A small class-conditioned image diffusion model, trained from scratch: arch unet.
Rows from block 4, named by matrix and row number. Rows with one number belong to one channel. Each number is 500 + 50 x the weight over its row's rms, rounded and kept within 0 to 999. All counts start at 0. Numbers have three digits each. After the name is the row's rms in percent of the matrix's.
# convs0: first 3x3 conv (model.mid.1.convs.0.weight, 192x192x3x3), inputs 64-79, a 3x3 kernel for each
# convs1: second 3x3 conv (model.mid.1.convs.1.weight, 192x192x3x3, transposed), outputs 64-79, a 3x3 kernel for each
convs0.131 125:487470478490448417477415475569512502474514545481550517487538534468459429476476432514496546515511461488480521617616567619601603502497522444374425512450484518415470501564526494576495535504441514501581444520505463500555500481402543443397492492434455477471440486461436459445515498509554550486535512515461476534486505568549521627531562445454485430448493436432464504491407420477494432501542573526503547530544539514493527426469524501475512
convs0.132 096:481429456501481499443470467423450503455444490450399509555573486577567547526553511570532526583542579563570591544486499526507552503491536428418470418434426434465419427424491461416467489417389570466435511453466489478444518519448550498491505497508517501461519474437491467462535516510546530557551574518540518451531516472489491478540530514517470427478488537560525413466476459517497480542565537557539555522527546468483506428495514479467495
convs0.133 112:486464447448451427416438474461488443501551451485520475553504462536519493484481491440532587436512529439481538533571591501462573555473559450481498427503486496551509580546481515530495534522477493498498481492537476523540495375386444379389420415437503461487491501502491476439544568580539581593500571587481478526473490539472496555471402464405382454430444477468489448476514403477440379529498542549534560567534514478441430489452444475516529
convs0.134 139:531555520542628531578559487469434499414430493436434475429456484499556481511515526565609566637682604551582580550578540508533581474520538485462534486574508507585445417403443492459479503487388434456476503501466532502488497495497536539504451416507446434434429471429400465482517560502533599561554582522519504487468493469511518489514551550523573523485464544550458445517557518492522602409439482510517475521541525592500481477483449426483593
convs0.135 121:490346445462386469458523475454531533484603501535557561464486533430481519454470528565496484535490571537574542568505484552466413496429478558603555507447500466471468524588510519481505415455471522423496538444537494531536501425340423402436481361467456403463526403475487470463560539511506449508546533539466501439576467471555484560502406421490510443578514510476575520470489490506514538546498523546490515503472515383459506453527536543430425
convs0.136 080:434382409433432420408434456429465468484508535505531508563572565562578567545570529578592584564605598572583585499487471519491420480440476461414454449416429502476440485454414463429377443414410563541544533509539515526536485484486482489525504486495484456440457456432470470453578560540560539583529572576516472493502486502531519505510513501490447412486420461505500486532532505541528523564557539572555554547575554453446469476472445479458425
convs0.137 069:388413351467411422416399452469460447467501476478514524567526529536510516518510469500533562527543547517563541459456446454450420450413429356377395401426422411453425490511463487460454447463460574499478561491491524569563468444419485470453455468478519470504454468461442496460590524525567580572565567545535494480527480520535508555486525515432430461500475483500457406536450428497483443576550551543578553573583588415411433457472464445454433
convs0.138 066:469405408451429441457430464456417437445456457471496483543537511570543521520546516557570538512554537548572559488483496480451480493493502432425404441485431484478425467448418451429429454436401580513524568538531550534522501435408476470446492517492489466476477462427503467472570561515556507526560522533504502478527485522531515562521502483466472470442467482515467463569481460509502456571556560576566576551567574454429465451464439428440429
convs0.139 113:449428430515426466455469390515482511553439598511514560504531434528447449466535460528497487542415472531505518488508471481435457499421414506486431426520475512461476467569452533480456535493451493477488516429518472483465542571542590507506556572514527523541548536585488533551547518441550460495594498513515465506478459467410595484508476469484536408549578470476463542373462552523439407527452473535552470507528563488495474424522530498561496
convs0.140 063:441440429451389430412395399469486460436414490439460445532541528527519515505460502584547524514558489477524517503463474440455466483482472448440438415482456426468452470483458444454417450468448531504503538490503523483461483441415474469403490460450510507503507427482490439487563533591545524560527546587515487471520458489487465475464483442437398465437470468474465420501429417502445441541541520544550573513556527403409425426428437436429417
convs0.141 063:438451442477450454424404426410440390405407421485425450565557560548548555520533531547542505492507536481522506521490544503483535504524534441442432432514443500511435471485483442450440434450471543539505551531547525523522478420415470445416466456461496427476478427458471452472538534549560526568547537569495477459492427479521477496495485536458451471489476542473447448476462430483444434571570547583551544572545544402357395425391414446417385
convs0.142 062:445466440436433457422413417407390416413401430445409413567581541562542562554524529550542545531531526517565539495506555504514543475498512407452459452516455515513454461469467447432452454429450530500502515525534507538526483424386444465431464483433466457428453442434481469470537553558535544587545566572494473491502498497520492507508489475478472462514533522470438455471453465491474410544545564577559543534573528442403423441415441402426432
convs0.143 136:542583553611636589562619582464499482473458380516466446380381437471427470418451497555513473494470415491445418479423444513518522500542532520540548478497520617554526493498486500525522526533518465468437496498505460461468559592545560552551577500526539502481539542512487534536507457449457418415433435427522544474504547499535517549570501480518496452462452434513555540523570559495555570460463486446450473392414473458480568496411513517397425
convs0.144 100:514535554533538532540522546449420451417464443437503515478506532524547585495533546525624618580648670597619631531499541477476458477445506447495477423469421423453532515512442493529443486512410540581583548561587534565521459471484536453488524396476488473480468468463492521503565596579582590591547591586506518486484462464537554540566508568548411478526363476447458474490506505515573515547514517550516521549535540499407399418425403453422438
convs0.145 083:509475506538444503507503567511491478496527532501557565531507517483469512527488520518477493491501506525539552512424434478442456490453446495422419460367438472423472474471478448414433455402420486465450503503478518536488483483445435426450472414477549502460570512460567555524502473478489431467478452464478422438529434474532503569488495462521476479491444476485506493482494475489517492586571535592542531560516540424393506412403501425458473
convs0.146 056:528536565435490482464458509523503524502478479438466485499488464373440468438443475509430482497453458491492465564524488485477471530563484541549570540506526467442508512537519497464483452465531444491432465544511445534468485506431401509374474436458485459447479476493462393389539537569572539577589546586465412431446410516456421525508427459454421408421384407435566546469516517515491442504467534477509534451452479482513548469498526483526505
convs0.147 042:518513519509512488510497517441426439414369399417402449502541458485529474499497454537478532529500504560499521535514528517486544490484528443390417423413456414439418467404481489351366531446463534529471542589532516498529465442464462413463460446520500450478481464464481493485564616597590572624545570620488437391422381433492361457568560469480513494494482533445522448509467458480501431475518552512550565488468495441396419363402347416402374
convs0.148 063:530508514476453518453468524474460454426431486438470496520502515499531508498518476542535550518564550526558593485478466422438473481448496428441401376366401377389404414380359402345345426448403530530460504521551476476477515485488459431469463452468520463462486493509481496471570571574542570612569574559521439435484395439501487555469510488478444429447438476487501452537544498530488498531526526555557512507522520451446422449415410510449429
convs0.149 068:465443505478451496482470515489446475448431506467435517533555539537537544565532524516514537536542532537529561434428398411361334424360435421421412411433417446430494492507476480460458490500495549464551585554580597529557487453447426411413451426449561470502549512524508503499543518526542538513532556521528444476530438448565485540512530460480490445501475467490479454526535511546499493595574497565546560563558526443429417432379421420377456
convs0.150 185:489527447544483438480485467555474483555498490536514501441430475485465501515477475432521428471499469466470457483440469502506532480540598437484489557485480601546558614622605553527611575619634480495430553471462569547508497538587481502544458434450506511495505503497521516554454432435468444422497431455535573505535434463559499543519566596572512574553516495555556492497553491480428475509469465496518523433501491566528490441440412470420417
convs0.151 077:503510536513526540494471533467435448439398441452437465560575569583591593574618574584593576582604596538573554456475438462464419446450425499483462415422404308360410493468494510471456503481466578602586603654618592613606495490458473473471451440442485494513477493489522491484567544553556554568564576531469459450451477449490488460527497513572519496546512531492476474482500524506491472541535536546552532545530531420393408414431411407405410
convs0.152 122:483509507490515507485501443477516474472463477513438390506511560521556565558549553565578612535560615565588518421448421492437392447420426531535485418441422475410434487457444447468441420474425600623608641646603610590593508479501554468492495461489550523537543499534576515512456495499469475478511510503505508521493500494495498471582560539612547595582570569481475507472545568535545509508531472532518535527523534373448478409446438394403418
convs1.131 153:499478479505432470450396380500479466443456462516527493431454445484519474565559611497502525528443496534495464534505545490506519478457432511524577556542588575581593577559523497572526533588607438428445428482455462456511474460423579440456529506475435426440415465478490500542464484492477501467519495495471489496452483476504488509462485447526449510488473503507483472516473455470483484442450463414489504430456502613624567619584568580569549
convs1.132 089:438497512386499570382501573555534490549482427640499394504524535511538489468508532491536504470534517483521581496513510404424522442464490502541567448483553489475550560573594534498516469454412491534522531573534494577592504527494515558480533549566541533498590554475528524499410489498383501525404518544485496479528545494473521523556514555605482505589517569468522517461548501410532523511467435554535476487496508535489483472413439512425369
convs1.133 127:442471469490483480492467436536506512508479496522501518441483497438488509457485560477489472478434460488507512508512485545543497539504477513570563523556560576557506562615622528634639520544567479507507431483532408437581418398414431365416481470438490458481434419469401432528447486482475482489464490519531512538498478517465493569476474488422398467444451478453430449474481494502512500464472475433452488384408544589562541661625539675612511
convs1.134 140:474454449384449483419421444570580569554620531570538568489482448489422472444532490508516467385401514476415493519441484444462473421387434515506494431528525442468517566571495602607546493579502527484488551467489510565535440503515416387478496470522518550565558519517544583581466443453459402511506489463534516517530512491500532541509492516472406445554471493475524501453458479470494493502468476584489507484512495533542521516556495462475479
convs1.135 161:499582546573563567581563562460470500453464491457477475583452490467489471458478452473574499544531513548544525535533505533506519508506608452540508530517521557586606486424446480397411440456472535476511449455510441471447508563526561591509575525473537464513430488489399452412542515480518551501536579528496472506433506498462467436496517544503528521493494461518587566564556571533504502564446475463482498434472422490541507564492520524468544
convs1.136 068:497512551519512538494505523428403430407402446439434442471517555503542562516570600437432456457439454452465490585574557576551538570542515401434507421467565477553593517555580490565579494573572559569523546567533500541560439437452454444452458442443484499485444491491416428469557579570557562561516535542537566574561586587567565534501521512522563556512539538426445498432435490454476513551551521549552525538526521433390418406354411447418404
convs1.137 027:573561607539512613529533599425402416433400373407383342508560539538585563501547525537537535505514505520527519526553561506505575528535561494442491469424484547492525475450453470484455448450387501546552468511506450470505515511483513518485530554518545599534560629530466497429561629610568624621565617603527589537553601517484520471485463458468443469490488473539569568539576574548593579521546510521540496439465482466435451480417407531440445
convs1.138 028:597655634558581592631577581457474482464455458461432445450423397448495431401469439525536520494496500516501499508515521478499534495506518539525541505486512500472494454478491445465482448467416467463448495497464464488467553526515548535513537529537488503480528552482453508476581584548556581538559576525463465446469482446419451448503498488503477467483486481560558532548564544544562554480473467481503470458460461498529546475489536503497519
convs1.139 132:572528547467590551520571461421468359468515435522472448543482571525508528530477538480474531478500480512522556522503479547525558512491502515532487510567533582522531512506552511496536510537525486503571527520548537507518450562556507557476535478545448486497484481424433433473565534546520562547503537525523523506456456500552523509607528623531521506462551478535585590515563566547496570419447533558457465411483505455505532444458435455536491
convs1.140 036:517444489456423541465495569542624620578550532600537490457457431445479386417412390564546527521511509513542563513516538504506558541573576538458504468372431532432488518457487468445415469386360460462527472484518448461496481494422473490431477545536523595520533580452458462393498463472489518500458534518570604507568587460481462478438454497408402475462450464533534468510517501473531465481493469527559504453470460532511532551531583617580574
convs1.141 028:538491521513502552512551593491522532475404468551428442445499481486573467481514462514508485538529470522556559507499545491456562542551542563508567519445518573539585517523578522523516528530498451510499466517493471510490504493423467498436410489502467539483496544450399407393418481504470537533471560524481535469527561498414440492488517515442447461459448462521534487522610508492562514443467440492522471422410405547492533530479592609544569
convs1.142 016:529517523512495535507518513642651683636618623683606624433431410409471421382430444548547539551544536527548551489507526494492511493500473557504549488407496507449489500469533484463520493470461454473498489542513454492508509513466495512484453515559512530480531580473431470491337375414382479463390466442480508463488541477388444544475494495440398461389388439561550484566594511544582534458467444500531458434433438589560559614532568661589562
convs1.143 179:480495477474491483471463476473438438443457455468469475530547563522504533557566551517514466552552531558522492533545534566576524574541521464481494479522508483497518467520532457507484488564565502572577522517547523579545547516497510464478511457462542510532508454486481507485579603579598588569589586534604628618615604610610617564559534527537491496531505508532527529518508507538504517524551563546510528551560511431402428409443422430415482
convs1.144 103:410460484446490505441457477455438470464441459518465479491494510471493526487524570441418461442433485478471512595606567577560535535522487411537573492603598531619584559643617556654591515626590556545548513516537455527561379375410386405446491447488501422451447420463436459520491496501514517517511530531558507502539503522516509538540517559518525549524521538361398427369415455415446491582511489529477488474467507485525501540528487561477422
convs1.145 076:616612567586580555584569558383398422404430432422458467581571570561570545534561533531541506511507499526535529536516518518514555514526521548531511526536532559541553485452461493485457485477444569554565525517543464475486531545512542519483532513514461495503458497496447489482586589547588602554577600558485516497508532510496521483535567540524505500518491512587595557563531505545542522507504507508513534466491499421374402427439430451440447
convs1.146 061:541516559546481563554545598461494468462480457441457402493467428461465438446436435539512523509463509545514574519507546503477541529525599489445471462414452464434451463399368412428347378413352477504515461501503509495475549550546578536532630615582519559491502604529510543485583573549569549554581555601467508454475535474469458426521526528549561524538513501550584541532520507504486477506474495473498521488490475506516499499447434449424441
convs1.147 018:613580625549542593543599646407414436417385395446376373540542487556546471481484453538520520519481486540522520500507516503522536492529555565533541522477499522484502514496493489524499440417418522499524533488516522485494498485468509497491551585554486539507550587530524534512598631588602643618559619602501525485513538499445463487480488495478429476511489476595554567582593557578602579509519491506520515465461464449446471459442443469456415
convs1.148 038:624593600588583592650660641422442455425424402410400418509499449522526506491494481515506509494482492516513515501492512496492514513521537537500504517492492535518522476474428474488456444460432508501516502512529483487485533526533514502503520526524485540513518554522470482481580567546578591581579606584456496500483496480434456462513513490513475486508485492583586572557608581557582601496510480511520506467474473474449479430439423421425432
convs1.149 037:526478512463476555443485592391414481373350380402338398513520525507534503532604528512493516504462515506506544543552560574602636521504603502494435512522497579568598510514441550560427535557407558527616534478577541560509455455462461455439556558512490487509476454449511545432530489516562587605554600611537544513563567487512563496543583621525516511607612523449442417443405407490480516531517517535517553468493460458447377523512450441376450
convs1.150 206:430478485484518486461440489499488501411453494389472505538512464542546514567576514451476488465515523539505514485527579558536591560551640503491463490529491584555609501583596549542583578606599519528494583496554466523523450419406431475453461437427566483449472474477443471431514548533562539509579529517556535535517513519488534451542505487453550521480533531471442472503466461519476445539476487540491550508508533453436477474499472540535573
convs1.151 030:409491515497510527470494532452447516456438513522543498477493409504532427466523495479440466513481469501506552546542538559554609445481542429550513493623606490631578516573551503604522480572469497483497547525488519508531443454419457444380532550504437414430445444474449465530434505512476551534479509529490479464570566573530588586518495487509501507493526467443476456448459388516511453464448473477446461472420454541551569488529524505518416
convs1.152 168:462458494496504520491466481469457444458454435442455462579570542557542530551540545489459500494486519509498508507528544545566590553605603510564575526607597532576586576645605590602548593570542543502505530469492522497525461424452424443470416412456479460422440395389457423419557543545563543563553548562540543526545531532537529516503498511496505507499508521464450499462468506470443470541522511537504504539534524480511517499539521526569530