From a checkpoint of a small class-conditioned image diffusion model.
Training: adamw at rate 0.0037, 17300 steps, batches of 256.
Data: trained on photos of arthropod specimens (BIOSCAN-5M), 195000 training examples, 22.7 epochs.
Rows from block 5, named by matrix and row number. Each number is 128 + 24 x the weight over its row's rms, rounded and kept within 0 to 255. All counts start at 0. Numbers have three digits each. After the name is the row's rms in percent of the matrix's.
# emb: conditioning projection (model.decb.0.0.emb.weight, 384x192), inputs 0-191
emb.30 106:138099130131125117116113115143153135152165124146175130132120130126111090111092128121120142132111105129144098103125112089113167149121078117092098100116197128162077130130128140133130107092116200101117125141050117130102086148111105128114117106110089118128114111161133108137089155094122105118133094131126083115142116125112134132112144093134150062157144146115152143116123098118114097123129138131137124121083144182097118091128101100095125189103119109098133132116128119106135121069128133107120124128122130101103080122130145130091101102132111110145076134136130130107110067116132148132
emb.31 108:171080130150120135131145164139132132124156165149180116133150111137151145150110129175161130150145147128151172140160135135166149149124164147138148153169155127144155209154163115124133154148152174165148160113148110121134129150173131149137149136131155119121140140123106144127141137113146068167119160151127142135155168162161131143143158116156131131118125159140111149100114135144129155125132140148155119136139130133173161165158122149127129129126133138149180183133133147122079154164163149100142123112132159130162165147103153073159152118122116175128160145128157144086114111158134132135
emb.32 092:089168116152144086147148093105104145118135148108194124114125153135125123134093118162106125097145104085108109107148120113127196119127142130128118125114155114141100037116114042112131188132121202152170136107122101102178131164110128119119167120128124106130124170097123132151135106104134091103101098124121136125137112152113112174140149129139117117114129108101112126164131157101106116138132099130121117125154124174099098119142120108128137104122134104150116144119108113136133161118127087144115102143141105086125158130141176110092110136113121124129130101112092134129108118123099138112
emb.33 081:099162147134125072152152156105147138117096129125167110134130127127132137127129135163150089160138121090117156150079074126183132137102108092123137131128111106121158172145143153112162121131122155114111154116126148093071136101139133157140095094141127153085151103127075138142091127105144089104076151151129150116113090136137131126132121130121159157066117174156156167112150108140159127100115158132114114116134088119136164123100116151114106142155119147116208167134149132100095140102119131113112135148116135117125126140142127153138130115130142160173147139133134127104132072145094155133
emb.34 080:097125138116105096136140120091122112099114144124211085131124106106144082100115103188126080131127152143131135090108076126166167138113123127113159068122156116119137133127127155121140185135098205056120136125111139124060099136131128134137098107125129121102148110135104125128116134101132109091111117104151108135114092128131140138135141159129116113132114126118114124115098122133120140124145139105122106152119115160151125134093107106116140136075141134102138161139110133112116115086172132082162121102093140140128094117116117146068108134112092160151129111126113125086118099127133129102
emb.35 103:122151134152121132143160153108130114111171150156145162156164142120139099154134114165151112126133151155165164153143109169158139137160152136089181140167145113166172105184131087115127175138149162153140172175151107133146131154142112159173152130119157137093134168101148147116124127141156103132124150154150151135121130145154117145139143154149135146131102126110120115116105147161120147171140131120104161113162168158157165155149135154125141146118116158124189135126124126096128154129144165152132147103141133156156190113129107102108163130133130091164161147125154098101164145143130119110
emb.36 124:129101148129165145159144121137130110143154108178111172126122165174121163143139112138107152117113122156150140168128162143063069134127129137139126140119156144135152165136126189151134143137125062142133124160136134189163141144127163130123127131122112152131147130141161134128146135152130181128161122122142148119143133142133145168156090141128140140166135147127150135165117168141126144147176140136165167145136177118136120133113161103150146167119121135147052076151143161169183137147128155155142144138144125150143106133115147182137097159113139125136120127120130120147151165151143146125
emb.37 129:131169134135088110168136147130160143119141150150134159147146116141139139119153148151146142159174140158157161143132052160170123152159137112140145116156145143150151141153160131127147138146145168114141151143172168116088143125156117162158133111148149155116141154169141123151159099114157096155106142151156148150122106153154157090129147140153146141119162186163165147151159096141152144151117173144117148126144110145135139145151101149149146158155139155134174145146161168097119152138148158158103152149123150153161146131154141151145140168139145178145144156138151150132163104144128131154
emb.38 099:105140115124097110131144128102131115110124140133158095136146121091137111118149124157149135135123100143143143135128077150193219138140143125141128076138147100130138174155129190105115088130123206068105124109145113113121122083149127142138110132119117129132128108138082132116105151128134116146132126168127088145115137120155092137156150156140118153140106134116145094097116120135117142118142138116122068108136143153108133138108134131131141149125123132124202223112130134105125133125112126100134123097077105129136132173120106120110112140132129167119128133102147111108092122165119155126
emb.39 082:113152138108105124062141110103125130090113124140154125113101143096117122151088104156120099123103128137099070142128079123174159126180114139120094134147136117143134119137119145121128166127113147161114120116154121157133092104113172137125102167097094092097137148121096148112106128128144112119130125094107152137140144111130133111158151112115116120147118118075089112139094154150103143113130114135118135132108162085075113102149130102123095132112079126121098155082131085129118138091114100158141139097139113126095094165105083136090096106122072173148104082104118086137120158142134141125
emb.40 182:104088134145153142159161154127152139153162139149117166156157120146139121137169133156138148141146144156175156162144133156120102140151130187134157141154139144167173133151158127133150145144143123153158156170136131185158137154152161140146166131152146154151140139126163145140118125144135162149143146153158123128129143152154143140150132149144121153157124156154144157163141153176133150166147142140183144141148167127167140160149144152168155139141134151147092105142165167150170156171129144153151153161130140155146160137144183146167139152142156098136155139147154139146143151155130121140
emb.41 095:139101128119138169098171124072135106121126100132125122113140123114130095133119089126119099150100146120118096167153188149081119152148131165126121163163134108129149082148125101123141134120108092169115128117125134187207124107104126148127148147085127113103148119124111130137099149134115152097149116111108160111138173148115099155153128141162089117144129105085114090104111155160107163142141094124120148135123141125079095118141139134119139145086111130127100075104137093163128151101092087124138130114141125135124119156099130159098119128095073081137123104104139101110123133139118091112
emb.42 128:133175135161083129153136147204158159136096129135139082138139125139142149138137134117150101138143149150111149103099109132181137157125144077164132122125103129115137135135161157150143110143144186140124149081159179080109122100140119143150152120136139141113142142171103138161154144099149098089108138144131139142097120117126159070098134130124193138117186153134173149130125115129162144129110157134101098150153102166105151141139109148117161146130141144136176143157151114101077141134121149110133144142155149130148141132149094135156147144143133183132153154131143136130138104143117124152
emb.43 128:105152125108126116114128113112109110115086109131132111115103103096117111108076104122116090137120129102101102107107109094140141121108091121120106101122126097114130151121119155115099134117111135115086126113075117098119096118111122126136115095095133103088134107112087137134106129094121114076115108108115104114095131131112099103097163107150096105094092100092120113085103102113095113093139103126108112119108120123089120082118098122079113128118112115102153161110120093102090130099107103114138122093083108110112093113100093117095108120108095205124102095106107102137093065124111156115
emb.44 112:083145130113085124119139110129105101102110110115189105122119095100107063088132091161113100128124136112099126090123073110158179120113129110142130114115124102111127152118125152096093134101115161083106116108109129100102091119119102129119101159091124103086122098130123114126091137114118100087108105099118085114129124133121097127110158141133104114110069071116112098096099108104109133101121134110079098118134096140096114129113120138115131115114129119101174156101101106111124118087110124109122105094084113100134110127113101111110100121117102167111118097100111100113094099141123153100
emb.45 104:097151121085051116104160103153107128124103115072109110108099091074110101094120097104095121135100104119114097084139101128146127120085124106140123100105144125147113179118122193132114129141104124115113105122133131128133117108111083116111137148110108129136123091144123114125119119153102082111117108100089096092147131134104110126156138137127145117134117109101114110101117119092113123097111105123113110121135111125129105110135131105101125104104078107085038114114118118139102109092124095135124136140099117095124080109109086119084108129117091184126121106116099118090117133119125145116
emb.46 091:114175117107214067139161115096164161137107130100127122145145129142133145158157175127128145096164082099111126120119107126193154124131117077104129123103100102144119164126169144121123128097096158126118134139144151081097140122142144146143116114157133183151093139138113089170104118117148116130080121102121119152154076109144165117120165148136136160102127155141137143133143108110158168110106135135095122125125075118095139131139118129147119117141141118126166146120144143121097128125100163140110147142094129090129126097127102158139120118133141181137100123121148162130117104123092125164
emb.47 102:130104106115203170130125110143113103143164126136157130146126119164104122118155144176100112119155123175152171144089185149078039142110151123165127139118127142121122105107145141158149166110106082146108111158127132146150155130121148125128133161142114171149141122157127125125164146096127156137162099127138126094109111112122112112130119132113121147112126126141123126154124138156078110159118121139144119117148140114143112132094101114150113173142111130169089068139135143155168112141126143161122127128118114124131187131140124185150089156110124143095114101117105118166166113115162133113
emb.48 083:131126106145164131148168146164133148154160142107154173150122123151136124162179138178120136124153099100175137121140121126170127114194161139140148164121131120177144116127138081126118149120107144170133158183146149146156112144140190131136127125144127176152119144140162127141121139145137151143121128155123132137130143135139149137162205167143154147147168153134158119150118136144143174130132162144155125134120155104099143155152156150149139100145135124156125100115110116167148123115196154159122121129111135125164078128131159125091152190131122121122120102132141133128140149142124138166
emb.49 087:090160131098143127133150101116118122159139106138142141130112071101120080072140093147103138131129077141124127117120078104116159115093113111096091090113157120136115150112142191080125134086096142058118110133121107110101122110078123125115115132106091133095118076132108137111082132140097107104149103124114107076147116123111096122148126117117093109110102123136125111139111124115087104136136097125123141128126145116110102099109103117130133132076101104136180129100097136124151111095114084140126116122075149133121092090127118152113104142109121150113112081102129099140149109102136120098
emb.50 125:084122131124167166173155131123116119151119133139115190138122126123118062131140102175117105147124142164137142130135105141094097159120146164134146107145177143153148088154120115104128175139127088118145139159157112176166096171151155129128157150111119141112146121132149163129108134144125166122155117127145105105138173137129106179158093125139100159147108112124122110166102134159115121171192100127142155135143180146144117145134152134149154177113118142120107071121111136153196141130142133146152145119114133158129169125124127167114130120111125094128134143119127110141160143132147128095
emb.51 107:144140129147152120141138130156173172162085151190118138133125140162145147162120141158141139131158136127103140175112182107152130153106102121122115139147168132120097164143126171182165114162137134142138175129131172126134117146142121157146137133137152125110126176170115129191169121143144116080129140131146163189084120107130196115114127127119154118122169149142155148122140131178154157144139150125123136141140123203112138116143108139136134164123104138120193155143146128095124164109119135113153147155161124137138123130135120143115123119150138172147140144146104149134143137143128121142
emb.52 076:061184117113108120151175124137153137135105113139141180113106115126119070090161114159126101136123128131142145100140018136161166175147150089144146137129148102134129116135132135119130121130089164136129122144132144111108067144101143114134145133094110125070141108182122122168107127147130110086093126142126104129144130111128116101157143166165135151128126146114146129120116122135123174114184158113120116119118132150109100112112114145132163128096092143136141140134120110111150142088124142136143138122100114125127101140109093167086117133114121154118110100110126109096133092098140102124
emb.53 147:127125141139185152154125109145149139177178132136099154156124167177120146132155149135108165132147119134176157168131178139085097134118135144153131103145132161173129155130154153167145138140125077070149134155125157175132151153141152116120144154137128162128127133171167121134161140145139174148133131148136128122138139131136156167143098110134143132165140158144148142162129147134162113138164162141174148154123142139160125148142136128168133136136145122140070114157152173158178101156131142151135148124132133136138115144138181190157124146136137129147139150134126142158136148130167148142
emb.54 203:145121151166144135139154150119165154148149153178103159132158170174153157158138151149148160142158130153152147167142164156103106148168138157122140148130135163146163167130161167147154131148161107144162154144143129138142144138155152160154172125153144128116144159144135153167136129130148143156138145164146152161143146152135155142155098158146144142151126159159164173139138168153150156122142177163154131158148135174133151147157149148146154181130145153152116118133156167124140146146135139129152154140155147143158126146163155155151144152134137117165148153146161160144137139162130128160
emb.55 117:172096153131154175095121157101131121079144150109205141145155129108134128154123125142152110168135139171155146168124157169128077119145142184118146157146117114107156137135110133121103176163150147154125132168166113167152129096141132138150122124125165115123140172102104171127121134140144136159164155121156146154134139142169117126146198117131133130125120127146119134132135144169133143157089130133132142096156155129146161141140150130138138171120119169140082104110139126105113152147147113188155125124156131112145171146114144124137150115122122094136141115125162125150156122137140191109
emb.56 077:119178131118175108090109109131125105153136101120153144128110113096098083116109120122113129144111105069133142103129106124157161126120086117115105080132139101138110145130117152121093180102097128095127103115096120117118136119133115119110122149107106095122112108117117103091096155154123141138089116116103122118126142134107103147144172100163100097129112098093128126092119113088093151098148103122110111130085111107098144087134127128128131101126106145101126137096128097119110099076131130105133116094087076099116074079106152160084110118106097145098072124113132125154084082126125114141
emb.57 091:123136128153148111128147131088142115102092125144178136124121094082159119145107104196146082127123129148100154145161106110140136120111154137101127130141156095147174086156163090092099146153135169141136136108110099148150108147150103130131156092107120100100138134081098151126110107138141094105121124140103111136144158150135084122146189107138110112108104109096113113127110153157075110133135101124127121106136114140105139155164112145079153166093112164138145125109125119126093181105153082130134105142138112125160109107132108148121152122106112146139127149096124100066126107154085140133
emb.58 088:134139138147133140139103136130148155138105142162113108094147172164128168134092139108126119116150134137124118157127176096121127145131110112102082147123143139135102153120146148176188136147123135149118129099109159108121122112099103144131147118103123126151124137165107128165161130138142081103120121121108130149135111128116155122137105072115175087116169129125156111084143158149154103126143172160125111138093097141082149092141119114094129157113102138151184145108152163124093131102073123119157150142143101120128049114152160173125115109120129193158130136123112116115126087142111130165
emb.59 094:069170123134051088113136123099169142096101120122193111138139092117128083104133118145133121126166124139123136143134016142158157133134118116135136071128090118154135154143141147110126174134121162067100158146118151115081106111126125151134133121125123122108126145160117154160114110138141095116097124129156090138124126150131176092137154144131144139143144163119148122121131123128137123104082177132130133132134076102134137142111114110102139126131137131127173151118136119113135159131127139147114130120119145120127110155108096137127135148128123168137150087134141128096152064147126126125
emb.60 105:111137119147055117122146146128169145113137159154139118158146136135134141170115142153139133144137119117172153178155041135151141087128141140126151135157134146170166171166151124144131139149141161156163163114118169123113137121146122154148136121130146116132133178143154145172169099131141102151113138137149163176143134139133172112124140125125180114151161150127148156112119157145185157134100176141153102146157134147138132143184144131117125119140161149121158185101142136113121152124147159129131137140187143142140137146126131127123156104126133164168140142149144142111116117164139125139
emb.61 124:075119114116159153121070129110109109143138102104117155119107112114104082074116098138100130111109128140117109126128079102078123111084119174118116073121131124152128101106095126096112141088105093058125113138092097166132121132112124109119087120109095129128125095119152107108064124133100159114153105106113102107116133138113095136128158083129122092144091120101135118137097105105085078117141103119148137133116155130139099088091127085117128123104104113123109093109116127133141121124122117147110099103089109106111080112114139171107105143112120127114116093114096100130131138111164111119
emb.62 108:058125116117135108117117138106121110129157136091127134160128052071139076080125116126120103136119109134172171090140066124126153115097138131106148098132147131148120161131119118067092142130129135078142131165127100123109108145119114104119111113114102128109113080122181117105084115110106083140129113134144083110118120123145105112128141092139101118104092099120100116133115097119104098124128098092099138102127152121186119131131094112134143106107119117089145125120100083089124132106121148115075115115086138129137146114125092097110142119104138135096129127109106122113145097121100128112
emb.63 101:157137141118136161132153122131161139182137130167082174152131180188125121148136130051150123135100145146125168137120101159128096108123154137124146112136154167148141133148142145145138079093116079095135159157116149138156123156138120137119146136120126137128120166134154118146156112144148150129132106147147164162160143107147148177144111135128138134141148114104112151165112153133131137156154133108149167129148106173137117136130128116108149141119125150112131094142118113122144122117069137132122146103144113134130121145102156185079114115117128140155148171115110116234155146124161129129